config.yaml
encoder_mlp_ratio: 6
encoder_fused_qkv: true
residual_init: "scaled_by_depth"
optimizer: "muon"
grad_clip: 1.0
batch_size: 256
Rows from block 4 of the encoder of a small masked image model, named by matrix and row number. Rows with one number belong to one neuron. Each number is 50 + 10 x the weight over its row's rms, rounded and kept within 0 to 99. All counts start at 0.
Before each neuron's rows are labels from the 100 images, of 14848, where the neuron reaches its highest value: "responds to" is what is common among them; "place" is the part of the image that holds the peak. Only what is clearly more common there than usual is listed. The data: regions of photos with short descriptions (Visual Genome).
# fc1: MLP up (encoder.blocks.4.mlp.fc1.weight, 768x128), inputs 64-127
# fc2: MLP down (encoder.blocks.4.mlp.fc2.weight, 128x768, transposed), outputs 64-127

responds to: text has "sign"; text has "stop"; text has "red"
place: top centre
fc1.433:33 54 47 56 39 47 55 67 54 56 68 46 49 39 50 44 36 57 44 34 46 26 51 57 49 54 35 54 40 60 40 56 40 51 66 62 40 58 50 56 43 50 48 70 70 41 66 52 55 34 56 45 55 61 43 56 48 57 50 62 57 45 39 60
fc2.433:59 57 54 46 73 46 58 43 48 47 37 23 49 55 66 59 63 28 48 52 45 62 42 56 58 52 57 63 38 50 51 54 49 48 43 53 67 44 49 50 50 39 46 49 25 46 43 42 43 67 45 38 26 58 60 47 60 39 53 30 37 60 61 41

responds to: text has "sign"
place: centre
fc1.238:55 61 43 63 45 51 45 63 38 59 57 42 61 52 49 58 44 37 59 45 49 50 45 46 46 44 33 54 50 31 50 51 42 54 52 62 55 46 50 42 64 45 52 63 44 57 65 49 49 49 67 54 39 50 52 43 56 30 40 60 39 20 46 54
fc2.238:60 54 42 47 47 64 45 58 47 45 36 31 52 46 33 45 49 55 59 50 53 34 42 62 52 42 43 41 53 62 49 64 57 55 64 73 50 42 43 44 54 34 58 44 43 68 55 62 59 61 75 45 55 53 53 41 51 76 44 39 39 37 55 58

responds to: text has "man"
place: centre; bottom centre
fc1.3:62 36 49 51 56 60 58 36 64 51 44 62 52 30 49 56 50 59 63 42 59 40 50 67 49 36 43 52 48 69 46 55 59 38 31 55 47 42 55 39 40 51 38 48 40 65 57 33 56 63 51 55 40 37 40 56 56 30 47 41 48 56 49 41
fc2.3:49 64 55 56 52 57 51 69 33 50 47 39 60 47 55 42 56 32 40 56 49 61 46 36 62 32 44 41 47 47 61 45 50 50 46 49 61 54 53 59 65 48 54 41 66 58 43 59 47 58 63 39 77 55 54 57 44 46 40 60 59 38 38 56

responds to: text has "sky"; text has "blue"
place: top left; top centre
fc1.605:38 51 60 33 59 68 35 40 44 58 49 44 80 64 56 39 53 47 42 43 45 57 55 58 47 47 57 48 58 58 48 60 58 56 36 52 32 47 47 63 51 46 44 49 52 52 43 50 42 51 26 45 41 50 38 66 63 54 64 54 58 44 51 43
fc2.605:60 54 53 41 57 59 52 64 54 45 47 31 59 42 46 65 60 41 51 57 55 46 49 53 62 55 47 52 56 40 42 58 44 53 35 30 59 50 58 48 41 43 50 44 62 51 44 37 67 66 22 44 60 45 43 58 62 65 47 56 30 45 50 38

responds to: text has "sky"
place: top right
fc1.29:65 42 59 49 71 69 31 53 52 45 45 49 72 43 48 67 44 61 50 54 45 56 48 61 69 47 60 53 79 48 39 53 46 51 52 62 62 57 55 62 51 59 56 50 47 47 43 55 57 53 38 31 51 60 40 44 64 50 56 52 44 28 67 47
fc2.29:41 56 50 42 67 57 62 50 40 53 56 31 41 32 61 62 53 55 37 68 57 62 34 49 57 31 40 68 59 59 46 56 35 57 41 35 48 41 48 38 50 61 45 42 49 64 40 45 59 57 47 52 59 52 38 55 46 52 41 64 53 37 57 44

responds to: text has "man"
place: centre
fc1.48:48 55 68 49 52 40 33 52 48 51 34 73 43 36 44 56 62 60 64 48 41 57 45 53 61 41 41 58 47 55 67 71 48 40 50 58 34 37 46 46 51 62 46 48 32 56 49 44 53 47 63 60 49 48 48 65 53 21 46 47 43 50 60 38
fc2.48:31 52 27 48 43 50 48 47 51 48 38 50 52 60 47 49 54 49 40 61 51 39 48 40 50 55 40 51 54 40 49 35 61 37 60 42 50 40 65 65 47 49 66 52 53 47 53 63 58 54 58 41 54 54 56 44 64 48 48 56 60 53 39 55

responds to: text has "sign"
place: centre
fc1.50:60 29 51 51 57 49 51 56 61 60 46 35 69 48 55 59 50 64 17 57 60 46 61 56 63 54 49 61 49 54 50 38 45 41 62 67 55 37 52 39 31 62 52 61 56 40 68 47 57 41 47 45 50 58 46 31 54 45 41 40 48 38 51 49
fc2.50:49 66 64 45 48 52 48 47 54 52 57 53 63 30 77 64 62 36 61 32 51 45 35 52 50 43 60 48 67 55 46 50 49 45 54 56 51 49 47 53 36 44 46 63 51 35 45 49 40 59 50 55 44 69 41 67 47 44 47 36 51 62 35 42

responds to: text has "sign"
place: top left
fc1.99:50 50 55 41 49 55 50 55 40 41 62 48 52 51 52 26 50 45 38 75 53 46 63 38 54 42 66 33 53 39 51 61 50 70 42 52 46 47 61 53 50 48 51 61 58 46 46 51 40 44 28 50 51 64 52 53 56 43 53 50 56 60 48 64
fc2.99:50 38 56 43 48 48 44 36 59 55 53 56 58 49 55 47 34 61 42 36 47 52 52 72 61 51 31 58 40 57 51 35 48 42 45 40 52 56 39 62 52 65 56 26 60 74 33 41 52 48 53 43 58 47 59 51 52 63 65 52 47 44 51 51

responds to: text has "man"
place: top centre
fc1.304:56 46 71 42 75 55 45 42 54 46 42 39 49 39 45 50 50 24 65 59 55 55 40 62 25 51 51 40 52 33 35 66 68 46 47 52 35 39 53 49 52 69 56 49 49 24 40 67 49 51 61 52 54 62 46 37 36 37 48 51 49 39 56 54
fc2.304:49 61 63 56 35 43 51 41 43 37 64 56 63 26 48 49 43 66 60 43 38 61 52 44 52 50 56 69 69 37 52 51 54 47 62 63 49 59 42 49 49 50 64 45 36 58 53 56 32 28 37 63 42 62 64 48 36 60 35 49 41 58 31 44

responds to: text has "plane"
place: bottom centre
fc1.470:38 46 48 33 43 39 51 54 43 56 44 45 35 53 40 52 58 50 61 49 53 62 37 43 40 54 69 48 57 71 42 43 57 51 52 56 36 42 38 62 43 35 50 61 36 35 56 40 71 42 73 56 72 62 39 40 67 51 45 43 38 65 35 51
fc2.470:43 60 48 35 33 47 42 39 43 63 48 55 48 52 28 50 47 52 61 63 52 17 62 42 28 62 39 46 49 53 56 52 44 45 55 45 36 65 57 42 44 46 52 58 55 51 62 67 60 57 33 47 62 34 52 64 62 51 52 43 41 54 50 64

responds to: text has "man"
place: bottom right; middle right
fc1.736:50 54 41 56 41 63 56 47 55 51 54 57 51 51 26 52 60 45 41 46 52 54 58 57 49 42 57 61 61 27 54 41 60 53 42 50 71 47 42 40 49 59 63 47 55 49 39 32 66 52 51 38 48 42 52 54 55 49 29 52 47 66 47 42
fc2.736:39 67 60 52 58 30 71 53 36 55 55 63 45 59 54 62 45 52 41 48 56 53 47 40 67 60 45 42 54 57 31 43 45 39 53 51 41 65 59 42 46 53 56 45 65 48 50 44 51 52 48 55 56 56 48 35 51 56 76 48 49 50 55 39

responds to: text has "white"
place: top centre
fc1.346:47 57 40 42 51 47 56 60 61 58 50 55 67 60 49 45 57 58 39 64 60 55 42 60 49 56 49 48 33 61 52 55 48 58 62 36 42 63 49 53 55 53 31 53 57 50 31 61 55 58 63 36 32 47 59 48 51 55 62 39 56 45 52 51
fc2.346:48 61 50 55 61 48 54 64 40 63 52 29 51 25 53 55 40 41 42 70 59 57 46 44 53 37 52 47 55 52 49 59 50 58 49 54 63 39 53 44 50 60 34 49 53 75 64 39 47 52 56 57 49 51 44 43 52 58 37 58 50 42 49 67

responds to: text has "man"
place: centre
fc1.104:54 62 62 43 42 52 48 55 49 31 33 57 47 34 48 58 69 47 69 48 54 56 27 51 46 22 48 50 47 45 58 51 50 45 46 54 46 34 43 49 59 53 50 36 38 49 56 23 52 46 65 47 52 48 60 57 44 36 63 68 58 64 47 55
fc2.104:50 46 37 56 32 52 52 66 72 45 51 57 60 59 53 48 51 43 27 60 39 52 53 43 48 60 45 40 55 45 65 48 60 53 44 50 56 60 38 70 46 32 58 51 46 64 64 37 50 60 44 50 60 51 40 55 68 49 51 46 48 60 50 38

responds to: text has "sign"
place: top centre; centre
fc1.214:52 46 46 41 49 51 54 52 63 51 55 51 59 43 48 32 25 56 29 54 23 37 57 50 56 56 55 55 42 34 72 56 59 45 26 66 54 39 47 42 46 54 52 52 60 46 48 52 37 61 49 36 41 72 47 45 50 59 50 63 52 35 53 59
fc2.214:43 45 50 27 67 54 54 60 52 59 68 36 35 32 55 51 53 53 65 57 47 59 41 56 72 52 48 57 56 57 47 57 36 57 50 35 60 49 34 41 55 54 49 40 51 65 49 59 69 44 64 39 39 56 48 36 59 50 44 46 41 39 48 57

responds to: text has "sign"
place: centre
fc1.412:59 52 52 57 41 72 49 57 43 46 46 56 48 35 59 48 37 61 53 72 43 40 51 49 44 64 32 32 56 53 56 52 49 44 51 55 77 46 59 53 50 45 47 57 33 53 33 48 23 61 40 65 36 40 65 50 46 39 59 36 57 55 43 43
fc2.412:47 60 66 30 41 50 60 58 53 67 61 34 50 57 38 49 49 73 45 41 48 48 56 40 58 49 30 56 28 63 65 48 43 40 50 41 51 60 39 66 43 43 57 61 65 62 64 45 37 42 43 49 32 50 56 39 46 58 42 53 53 51 61 56

responds to: text has "black"
place: middle right
fc1.198:37 49 47 46 54 53 45 58 51 40 45 41 51 48 47 58 43 46 54 45 44 47 54 55 42 43 49 50 49 66 45 74 49 35 35 39 39 60 60 31 56 68 41 37 66 47 31 47 64 44 65 52 33 34 55 27 49 48 55 75 45 42 61 46
fc2.198:57 52 44 47 24 26 62 47 38 45 43 54 52 65 54 49 72 41 62 58 54 46 62 48 55 45 59 48 39 49 40 57 45 51 54 34 54 55 47 54 29 38 53 39 55 58 62 55 43 39 53 55 28 60 40 36 33 51 49 49 48 61 63 51

responds to: text has "white"
place: top left
fc1.236:57 31 60 56 48 56 59 56 49 46 49 47 64 46 58 57 50 61 40 48 46 59 61 59 35 46 32 49 62 47 42 50 37 60 47 41 53 46 73 41 79 62 35 40 42 61 60 48 59 48 44 31 24 52 58 57 42 43 59 50 61 56 34 55
fc2.236:48 63 61 42 35 40 46 43 64 39 53 61 57 43 72 55 56 51 45 64 55 43 61 55 51 44 34 65 58 55 54 45 41 67 45 40 38 36 39 53 57 67 52 47 58 57 72 59 48 49 39 44 51 38 72 53 39 57 48 58 73 55 48 68