A small masked image model, trained from scratch.
Training: muon at rate 0.0015, batches of 256.
Data: trained on regions of photos with short descriptions (Visual Genome), 203450 training examples.
Rows from block 5 of the encoder of a small masked image model, named by matrix and row number. Rows with one number belong to one neuron. Each number is 50 + 15 x the weight over its row's rms, rounded and kept within 0 to 99. All counts start at 0.
After each neuron's rows are labels from the 100 images, of 14848, where the neuron reaches its highest value: "colour at peak" is the nearest of a few named colours to the mean colour under the peak. Only what is clearly more common there than usual is listed. The data: regions of photos with short descriptions (Visual Genome). In brackets: how many of the 100.
# fc1: MLP up (encoder.blocks.5.mlp.fc1.weight, 768x128), inputs 0-127
# fc2: MLP down (encoder.blocks.5.mlp.fc2.weight, 128x768, transposed), outputs 0-127

fc1.238:67 56 28 68 27 48 22 49 30 23 40 59 79 40 56 58 33 37 54 71 51 55 66 37 74 21 55 39 39 52 62 50 46 62 39 64 43 23 63 39 19 61 48 79 64 49 44 27 46 48 50 15 57 62 52 56 54 43 33 35 35 43 32 47 52 30 30 54 43 54 52 36 54 60 51 64 54 56 63 63 41 28 67 50 73 52 56 52 22 39 48 48 54 60 38 38 50 34 26 48 17 66 13 34 47 36 59 37 60 57 69 19 67 57 80 31 26 40 50 54 60 74 39 31 65 61 48 48
fc2.238:31 66 33 61 47 46 58 66 59 65 72 52 31 65 44 23 68 47 25 47 29 47 42 75 47 43 62 67 63 40 68 54 58 48 43 20 35 59 30 36 61 50 28 34 64 27 26 58 45 27 53 52 33 78 54 63 53 35 46 66 74 63 30 53 40 57 42 52 57 45 79 55 51 70 63 35 33 43 60 39 61 46 40 78 60 76 37 40 53 47 59 38 45 85 61 63 50 62 31 26 68 24 50 25 36 57 39 50 57 84 59 41 40 52 37 61 51 42 47 57 48 43 15 45 37 11 56 58
colour at peak: black (62)

fc1.183:58 69 36 69 43 42 76 37 52 30 39 53 80 52 52 53 58 36 52 25 34 55 59 68 59 72 26 54 33 52 47 43 41 34 45 67 37 28 63 58 34 37 17 49 40 57 57 21 68 19 40 43 48 29 18 64 21 40 59 59 67 20 65 52 45 71 70 66 73 62 48 40 69 66 48 37 43 48 58 40 34 41 60 42 60 62 49 39 56 47 31 67 52 49 39 79 50 24 63 49 43 59 48 66 57 57 33 79 69 61 55 62 18 41 47 63 29 31 65 80 50 61 59 50 58 71 39 56
fc2.183:69 49 52 52 42 39 23 36 51 56 51 17 47 31 74 71 52 31 69 57 60 63 34 39 32 59 44 75 53 56 54 24 51 72 37 44 53 63 56 59 38 52 78 48 39 32 65 58 57 50 48 47 57 72 43 75 70 85 47 51 26 58 59 45 32 43 42 40 27 26 53 68 47 45 49 29 33 76 54 55 43 61 53 49 65 19 80 62 55 62 83 47 80 14 55 29 36 55 48 38 47 46 61 68 33 32 32 50 37 36 52 31 50 75 49 36 71 53 30 55 24 43 51 56 45 66 60 40
colour at peak: black (63)

fc1.254:32 43 18 71 46 45 64 40 51 19 46 54 65 50 57 34 54 58 43 63 47 55 24 94 61 40 56 76 31 23 33 47 60 38 47 65 49 55 43 68 62 39 53 44 44 49 42 43 37 58 51 64 28 52 58 55 45 60 25 69 32 08 65 66 40 35 45 48 50 58 38 71 50 85 16 58 65 55 48 46 31 22 53 47 47 63 33 60 33 62 60 31 75 87 47 65 56 43 41 52 66 57 52 34 77 62 35 53 57 40 40 52 41 50 37 72 38 63 59 24 52 46 40 66 45 76 35 59
fc2.254:51 17 69 30 41 58 47 19 51 60 29 50 45 31 52 51 39 77 47 55 37 43 41 34 40 63 16 57 69 89 76 46 52 57 72 87 41 62 47 48 55 53 70 66 76 59 53 62 52 68 59 53 58 55 24 34 63 55 44 26 33 59 38 30 53 43 80 78 27 40 32 53 83 47 40 68 25 61 47 47 62 36 72 53 46 22 56 46 43 41 33 72 42 34 62 36 60 45 48 60 48 59 45 52 49 37 55 48 38 38 52 44 56 41 38 59 69 43 38 46 44 57 66 24 59 63 15 48
colour at peak: white (47)

fc1.195:42 54 43 55 61 31 75 49 58 70 77 53 44 45 31 28 52 41 51 50 61 46 46 46 52 37 26 40 48 51 43 70 52 62 62 66 87 27 61 29 47 58 43 52 37 48 43 34 37 52 56 22 62 62 42 52 21 58 34 64 35 32 49 57 43 33 39 66 29 54 31 65 73 35 79 69 62 71 66 44 75 58 46 87 50 56 67 69 55 63 10 56 56 25 52 53 56 31 63 55 66 49 49 33 74 60 21 61 57 69 54 33 35 29 57 58 42 41 50 53 10 54 36 61 53 36 47 74
fc2.195:86 66 59 42 44 42 29 51 39 26 32 61 76 62 51 54 58 42 39 65 70 32 24 37 40 72 51 70 43 60 44 43 39 33 36 39 61 45 51 69 47 37 42 34 58 44 76 57 38 73 61 47 69 51 44 52 46 58 79 59 61 66 78 43 45 76 41 29 93 49 50 43 44 35 42 12 37 49 38 38 38 20 44 57 49 40 53 49 61 48 63 23 29 54 56 51 42 73 60 46 63 38 34 89 46 28 47 41 48 57 22 55 58 69 56 47 34 67 53 38 38 81 59 55 29 45 58 63
colour at peak: black (84)

fc1.372:49 37 45 43 63 45 46 61 42 48 54 76 70 34 39 52 54 56 63 56 74 72 39 39 16 44 51 65 50 56 53 42 57 63 25 32 44 53 64 61 31 32 50 39 45 62 56 39 69 50 24 46 65 67 45 51 71 57 62 43 17 73 52 40 39 29 54 32 43 62 34 39 63 39 49 51 36 32 44 45 50 42 44 27 59 50 40 78 20 50 38 97 80 59 76 54 55 54 46 54 33 58 77 59 60 41 84 36 57 23 65 68 34 67 54 47 80 53 50 62 43 57 56 45 18 34 22 59
fc2.372:53 64 58 52 55 64 16 43 71 45 12 45 30 64 69 51 35 58 62 33 09 48 58 63 85 48 33 53 55 09 51 62 66 27 52 88 52 67 31 34 63 39 63 53 74 63 31 41 39 26 64 17 46 37 43 58 42 35 32 54 72 38 47 43 49 71 75 62 51 66 40 76 49 41 53 58 57 66 38 35 56 51 46 50 34 64 56 25 54 52 49 34 40 46 49 33 67 44 65 55 73 16 46 57 46 48 36 51 57 74 51 63 45 44 49 45 40 54 48 52 70 63 61 58 69 65 40 50
colour at peak: white (60)

fc1.433:89 38 60 51 61 54 55 51 36 59 56 57 21 61 55 69 24 32 78 32 53 46 37 64 40 42 43 44 41 19 66 43 34 40 48 44 59 34 49 41 38 20 24 52 38 55 68 20 57 62 21 60 60 31 67 62 40 52 59 75 72 49 77 62 57 36 60 44 35 78 52 51 62 56 31 70 67 42 40 47 70 29 56 30 65 73 50 45 57 55 57 80 57 48 53 74 39 26 51 78 48 77 37 62 25 50 48 48 64 36 55 40 34 27 52 27 32 46 46 45 40 65 54 72 63 59 51 50
fc2.433:54 61 58 46 36 55 28 55 51 40 42 28 57 52 51 39 57 46 33 61 46 77 60 34 33 92 56 43 44 54 53 30 55 73 88 50 84 36 54 58 29 41 75 32 62 35 54 28 55 29 31 44 50 64 41 55 49 80 70 43 45 72 52 60 30 75 48 22 37 54 51 58 76 51 47 36 45 66 42 57 37 48 57 44 71 35 62 36 50 52 52 45 58 29 45 26 68 52 78 17 47 47 56 56 40 56 62 70 57 69 23 69 48 65 33 59 59 35 56 68 35 52 29 33 54 52 13 41
colour at peak: black (93)

fc1.762:59 59 48 33 76 51 40 42 39 47 59 59 32 64 35 41 29 47 48 44 53 14 39 50 52 88 19 70 39 61 51 60 43 75 65 42 53 44 40 69 44 43 35 48 58 52 11 33 52 30 49 29 72 62 43 39 45 34 69 58 41 04 43 62 64 42 67 55 56 52 53 65 67 61 56 59 43 69 65 51 73 37 63 19 61 41 49 54 59 47 28 52 47 37 56 68 62 58 75 65 27 56 57 50 38 56 40 41 70 78 70 60 55 47 52 30 35 59 34 30 74 74 42 34 45 22 65 44
fc2.762:42 35 53 51 30 39 59 43 35 50 53 24 77 64 51 56 57 46 46 37 46 79 49 27 40 71 59 47 36 63 40 42 56 38 94 50 43 60 43 13 52 69 95 68 35 32 73 46 56 73 48 65 45 64 48 76 38 75 38 39 35 68 66 48 45 35 21 45 39 90 51 36 29 35 41 51 75 47 37 49 50 63 63 62 44 37 66 53 38 44 59 24 56 48 55 25 52 43 46 32 50 65 57 52 61 37 35 68 57 36 21 52 46 42 72 47 54 47 35 69 53 29 44 59 53 75 49 62
colour at peak: black (61)

fc1.428:62 63 14 25 58 37 41 61 38 51 34 43 58 50 69 56 43 34 51 66 56 42 73 66 69 62 50 89 47 78 47 46 42 35 36 55 50 25 56 43 55 53 54 30 61 26 55 37 36 68 45 71 54 61 67 59 47 64 12 45 61 51 36 39 46 67 79 73 66 66 46 44 66 69 58 31 48 68 69 81 47 43 68 46 41 44 82 68 35 42 42 28 76 54 19 54 31 62 19 70 43 34 42 47 44 51 50 23 45 64 40 34 48 27 38 43 64 41 43 57 57 48 52 63 58 57 40 66
fc2.428:57 46 49 63 31 37 62 73 52 59 64 63 50 49 16 22 63 51 19 39 71 29 38 53 50 38 46 36 68 43 55 39 36 50 32 03 63 55 50 41 75 53 18 41 57 43 50 36 44 31 54 49 46 66 88 56 52 55 70 67 81 68 59 61 44 65 39 29 72 65 67 55 46 56 68 30 45 35 60 63 68 42 47 61 40 77 38 44 47 43 54 47 36 48 66 63 48 64 47 22 54 31 22 40 54 67 43 40 70 66 52 58 41 57 58 42 49 50 49 51 26 61 41 50 56 06 71 60
colour at peak: black (74)

fc1.634:56 50 40 57 61 59 59 24 45 00 62 57 34 70 81 55 60 12 48 57 13 40 45 53 70 43 54 51 62 42 38 55 54 38 65 60 39 62 48 75 45 27 41 67 51 49 45 48 58 49 52 62 22 36 66 48 45 28 42 55 58 48 51 32 50 26 89 62 55 61 67 24 45 42 40 57 45 66 51 47 48 51 42 15 60 41 58 37 65 27 45 57 48 49 57 78 49 64 27 55 55 61 35 50 50 55 36 23 55 84 42 31 65 37 62 32 60 53 58 39 62 63 74 28 53 42 75 34
fc2.634:47 43 58 40 41 53 42 54 41 68 43 53 45 42 58 48 48 63 71 40 52 98 36 43 32 69 77 59 51 54 27 51 43 36 51 71 54 43 51 33 48 61 75 51 49 39 36 40 45 47 51 47 55 46 57 63 49 59 52 12 35 39 51 32 49 54 51 27 19 35 40 62 41 61 37 80 87 33 43 50 61 58 63 70 48 47 69 36 21 57 54 49 54 72 69 00 59 56 71 35 34 41 64 55 46 26 70 80 56 36 41 71 43 56 55 53 50 68 32 57 68 36 36 45 64 47 48 33
colour at peak: black (88)

fc1.353:43 64 39 38 60 79 72 48 41 20 68 45 26 81 44 46 45 28 64 53 63 61 45 56 49 58 92 36 49 43 70 45 37 53 65 19 93 47 60 59 40 45 64 86 50 46 65 33 41 50 58 67 27 45 53 49 41 39 53 49 67 56 70 61 46 51 42 49 50 46 36 76 33 58 47 37 52 50 32 60 77 46 54 57 38 67 79 34 49 61 38 46 67 59 53 45 49 28 57 64 85 61 47 23 46 61 46 77 50 60 25 24 50 48 55 41 37 59 24 29 34 57 45 59 69 68 46 39
fc2.353:49 55 40 38 64 42 47 57 50 61 49 86 72 28 49 11 47 52 43 60 43 39 44 55 56 23 62 47 48 28 36 37 37 59 66 57 65 53 51 60 80 61 34 23 48 31 69 49 67 46 47 30 58 34 42 65 45 59 84 43 43 62 42 50 29 51 23 30 56 62 80 66 41 61 44 54 28 43 40 67 58 35 46 63 79 70 67 67 47 73 26 52 46 71 46 50 61 96 42 28 45 34 48 59 45 43 67 54 69 61 63 37 54 38 60 62 34 22 70 48 26 58 43 51 50 42 28 65
colour at peak: black (93)

fc1.705:73 43 62 31 57 47 65 66 66 47 52 73 76 64 46 31 27 62 32 43 56 50 41 54 51 39 73 55 51 34 83 49 64 50 53 49 63 99 78 53 44 64 75 44 63 40 62 31 23 44 28 32 29 53 62 61 54 36 31 74 22 35 44 32 47 53 51 65 35 59 46 63 63 28 61 68 42 45 74 52 35 60 40 34 30 38 55 45 78 52 48 55 54 55 60 69 29 54 53 69 61 21 60 42 39 42 46 67 32 40 44 41 35 73 41 37 70 41 34 19 57 46 43 39 67 62 49 70
fc2.705:37 65 46 56 19 67 39 52 47 76 56 33 18 42 48 55 76 41 70 34 44 41 63 43 48 69 50 32 55 89 20 65 22 31 32 43 17 17 35 48 51 44 34 43 29 67 56 68 69 61 51 72 71 48 53 34 42 51 54 32 67 62 71 75 53 56 42 21 52 55 49 38 30 70 40 31 71 63 32 39 52 55 49 70 64 62 40 51 48 50 61 51 30 63 39 40 59 49 64 54 45 63 41 63 54 45 49 42 68 51 61 58 53 54 69 45 17 64 45 86 40 64 48 69 42 49 63 33
colour at peak: white (31)

fc1.576:31 23 45 56 61 61 67 49 62 49 55 34 35 49 36 56 23 49 67 36 46 67 77 87 15 38 88 57 67 64 64 69 33 52 37 39 26 33 46 65 79 34 68 39 59 41 34 19 65 58 43 70 62 56 26 44 57 49 41 59 52 58 42 52 41 40 48 63 46 73 62 39 71 17 49 36 73 43 55 42 58 36 39 56 48 59 36 34 45 53 61 64 17 59 50 54 34 26 56 72 75 68 46 77 37 48 33 36 43 40 52 67 63 59 45 17 45 60 47 53 46 55 66 45 57 43 40 56
fc2.576:49 44 61 33 53 44 38 73 37 47 43 73 58 58 79 73 34 52 43 50 53 31 32 62 55 63 23 62 46 34 50 38 70 73 53 59 88 31 59 31 31 22 56 43 34 99 50 50 42 47 52 39 63 42 48 76 29 36 56 47 59 62 46 54 49 53 50 64 41 29 37 47 10 63 37 55 39 64 45 32 58 54 62 48 79 34 60 60 53 57 75 56 45 57 29 62 61 56 55 38 25 58 53 53 50 51 66 55 70 76 16 39 49 41 54 82 57 25 66 46 32 50 28 53 46 50 31 50
colour at peak: black (78)

fc1.343:70 36 47 50 53 63 05 46 27 25 27 46 29 44 51 56 60 39 50 48 42 66 67 48 46 46 28 71 41 30 59 60 57 80 56 23 52 56 21 61 47 36 58 69 59 51 40 44 40 56 50 47 91 43 59 57 47 50 42 57 51 57 64 55 95 45 63 88 58 70 41 34 18 63 59 50 80 63 43 53 43 51 45 47 36 59 40 47 60 41 56 42 35 32 32 54 58 44 60 64 44 75 80 37 77 46 29 51 32 80 54 41 63 40 60 32 58 49 49 31 50 52 43 45 67 35 59 28
fc2.343:50 57 36 51 72 54 45 48 59 63 66 55 53 73 42 29 21 48 38 40 59 45 47 50 43 66 74 54 56 55 74 38 42 50 41 73 40 50 68 34 55 45 61 37 63 32 41 53 42 55 46 43 29 39 13 25 71 57 58 24 24 67 27 36 33 52 26 41 16 59 54 40 69 54 48 66 46 42 49 19 61 38 88 62 71 48 70 68 38 40 52 56 74 72 74 35 78 56 46 33 29 55 48 60 27 62 51 73 65 40 61 59 60 56 39 44 24 50 49 56 52 57 49 48 29 79 31 33
colour at peak: black (55)

fc1.302:74 32 36 29 35 34 35 63 55 57 47 89 51 41 62 74 50 36 55 41 64 38 37 56 72 38 40 53 46 31 86 82 51 58 44 44 43 25 52 49 40 57 56 42 22 35 80 37 30 52 54 55 63 69 53 62 67 49 36 64 39 51 41 65 47 57 42 45 50 34 57 42 53 40 60 57 62 54 60 46 95 54 64 51 26 40 43 49 27 54 71 74 25 48 47 48 61 42 65 63 41 61 59 43 50 33 55 73 26 57 38 53 22 61 52 14 40 73 48 55 51 58 71 16 35 62 40 27
fc2.302:27 77 49 47 48 60 58 44 36 49 63 32 72 74 37 42 39 66 28 57 30 47 64 48 16 73 60 42 53 61 36 36 22 53 56 28 40 57 49 72 65 37 30 54 54 50 39 31 72 50 51 34 54 34 44 46 39 58 73 26 30 54 80 59 57 48 57 73 45 84 36 29 54 58 51 50 25 52 30 41 24 32 54 66 95 59 60 53 59 38 32 36 88 59 48 49 62 48 43 50 44 50 52 48 33 65 35 29 60 53 55 36 68 69 48 38 55 38 40 52 54 49 39 83 57 39 57 77
colour at peak: black (56)

fc1.495:48 45 52 36 37 46 38 60 56 56 32 44 63 54 34 39 45 34 52 73 42 50 31 55 50 35 72 36 30 35 24 33 76 60 49 65 51 66 67 56 33 47 50 85 70 48 47 63 75 54 29 40 61 71 37 58 50 40 42 24 55 43 71 66 43 38 42 45 99 45 49 80 58 47 51 58 32 55 53 65 62 60 44 34 24 28 68 33 45 85 42 37 45 49 59 67 46 40 37 35 35 84 37 56 87 67 65 52 31 43 52 36 61 53 40 50 61 44 65 46 31 45 38 28 41 45 41 75
fc2.495:76 49 35 18 56 60 54 42 39 42 55 50 26 44 52 57 54 85 36 55 65 38 42 20 38 63 42 57 57 64 49 63 60 64 58 31 43 26 40 49 37 74 39 37 25 63 47 52 56 59 60 42 25 55 33 44 60 64 12 59 32 45 61 36 61 59 68 21 32 39 61 32 54 46 63 60 65 57 46 69 58 44 36 53 54 51 44 49 40 44 74 16 51 68 66 58 38 24 68 54 65 10 71 62 57 52 26 46 59 73 60 32 64 58 38 30 48 57 62 62 48 76 51 64 44 70 51 86
colour at peak: white (35)

fc1.384:62 51 50 48 59 41 56 34 51 31 61 46 25 34 57 39 29 53 43 68 65 42 36 46 51 50 20 53 51 30 51 54 57 56 33 47 67 46 23 83 50 73 87 46 80 28 53 53 71 59 41 36 45 48 51 50 52 87 59 41 42 53 31 51 71 56 53 49 38 73 46 41 75 25 87 19 41 52 61 41 20 55 34 60 61 50 79 39 33 83 37 73 78 56 49 64 66 67 47 34 48 60 52 27 38 39 48 54 47 45 63 64 53 37 67 65 53 52 36 44 47 55 40 55 26 35 38 22
fc2.384:13 63 55 26 62 49 43 51 49 55 42 54 61 72 44 55 70 45 62 30 45 51 66 56 54 50 68 33 50 52 60 40 50 52 58 42 45 57 64 18 60 29 26 58 25 68 61 51 41 52 58 65 73 47 65 55 28 12 51 44 55 46 50 44 26 55 45 57 67 32 39 47 39 72 04 82 65 42 40 37 85 42 76 42 41 56 27 50 68 34 71 39 19 47 46 34 35 26 56 77 50 42 54 60 60 66 62 53 70 35 44 33 53 58 31 42 62 54 58 42 59 55 61 37 73 60 55 81
colour at peak: grey (97)

fc1.565:22 56 67 25 49 16 59 54 38 58 63 50 40 46 46 21 26 87 57 55 76 50 71 58 13 35 59 87 49 42 51 66 36 25 58 33 50 89 76 61 52 72 39 38 52 51 42 57 46 42 40 56 40 56 49 28 64 51 27 62 32 51 39 57 33 53 44 33 50 41 34 62 31 44 47 59 41 52 54 67 29 37 36 57 65 54 61 34 49 56 68 46 75 63 58 35 47 58 56 54 64 39 52 37 84 54 58 51 35 47 60 56 13 70 47 73 57 65 39 54 52 59 54 35 64 54 23 65
fc2.565:51 53 42 45 25 72 38 36 52 44 39 60 40 54 82 73 53 14 34 35 60 45 54 71 48 52 57 60 58 39 36 66 44 61 33 78 29 44 18 59 27 75 44 52 47 18 64 62 59 64 46 52 73 48 37 50 47 72 35 15 39 45 64 71 36 63 36 64 11 48 65 37 76 66 67 44 54 52 38 37 72 61 60 56 60 35 36 50 22 73 50 65 45 72 44 46 44 37 46 28 32 55 49 48 48 49 61 63 53 40 57 47 70 75 48 65 52 56 42 44 44 47 52 78 24 75 39 34
colour at peak: white (35)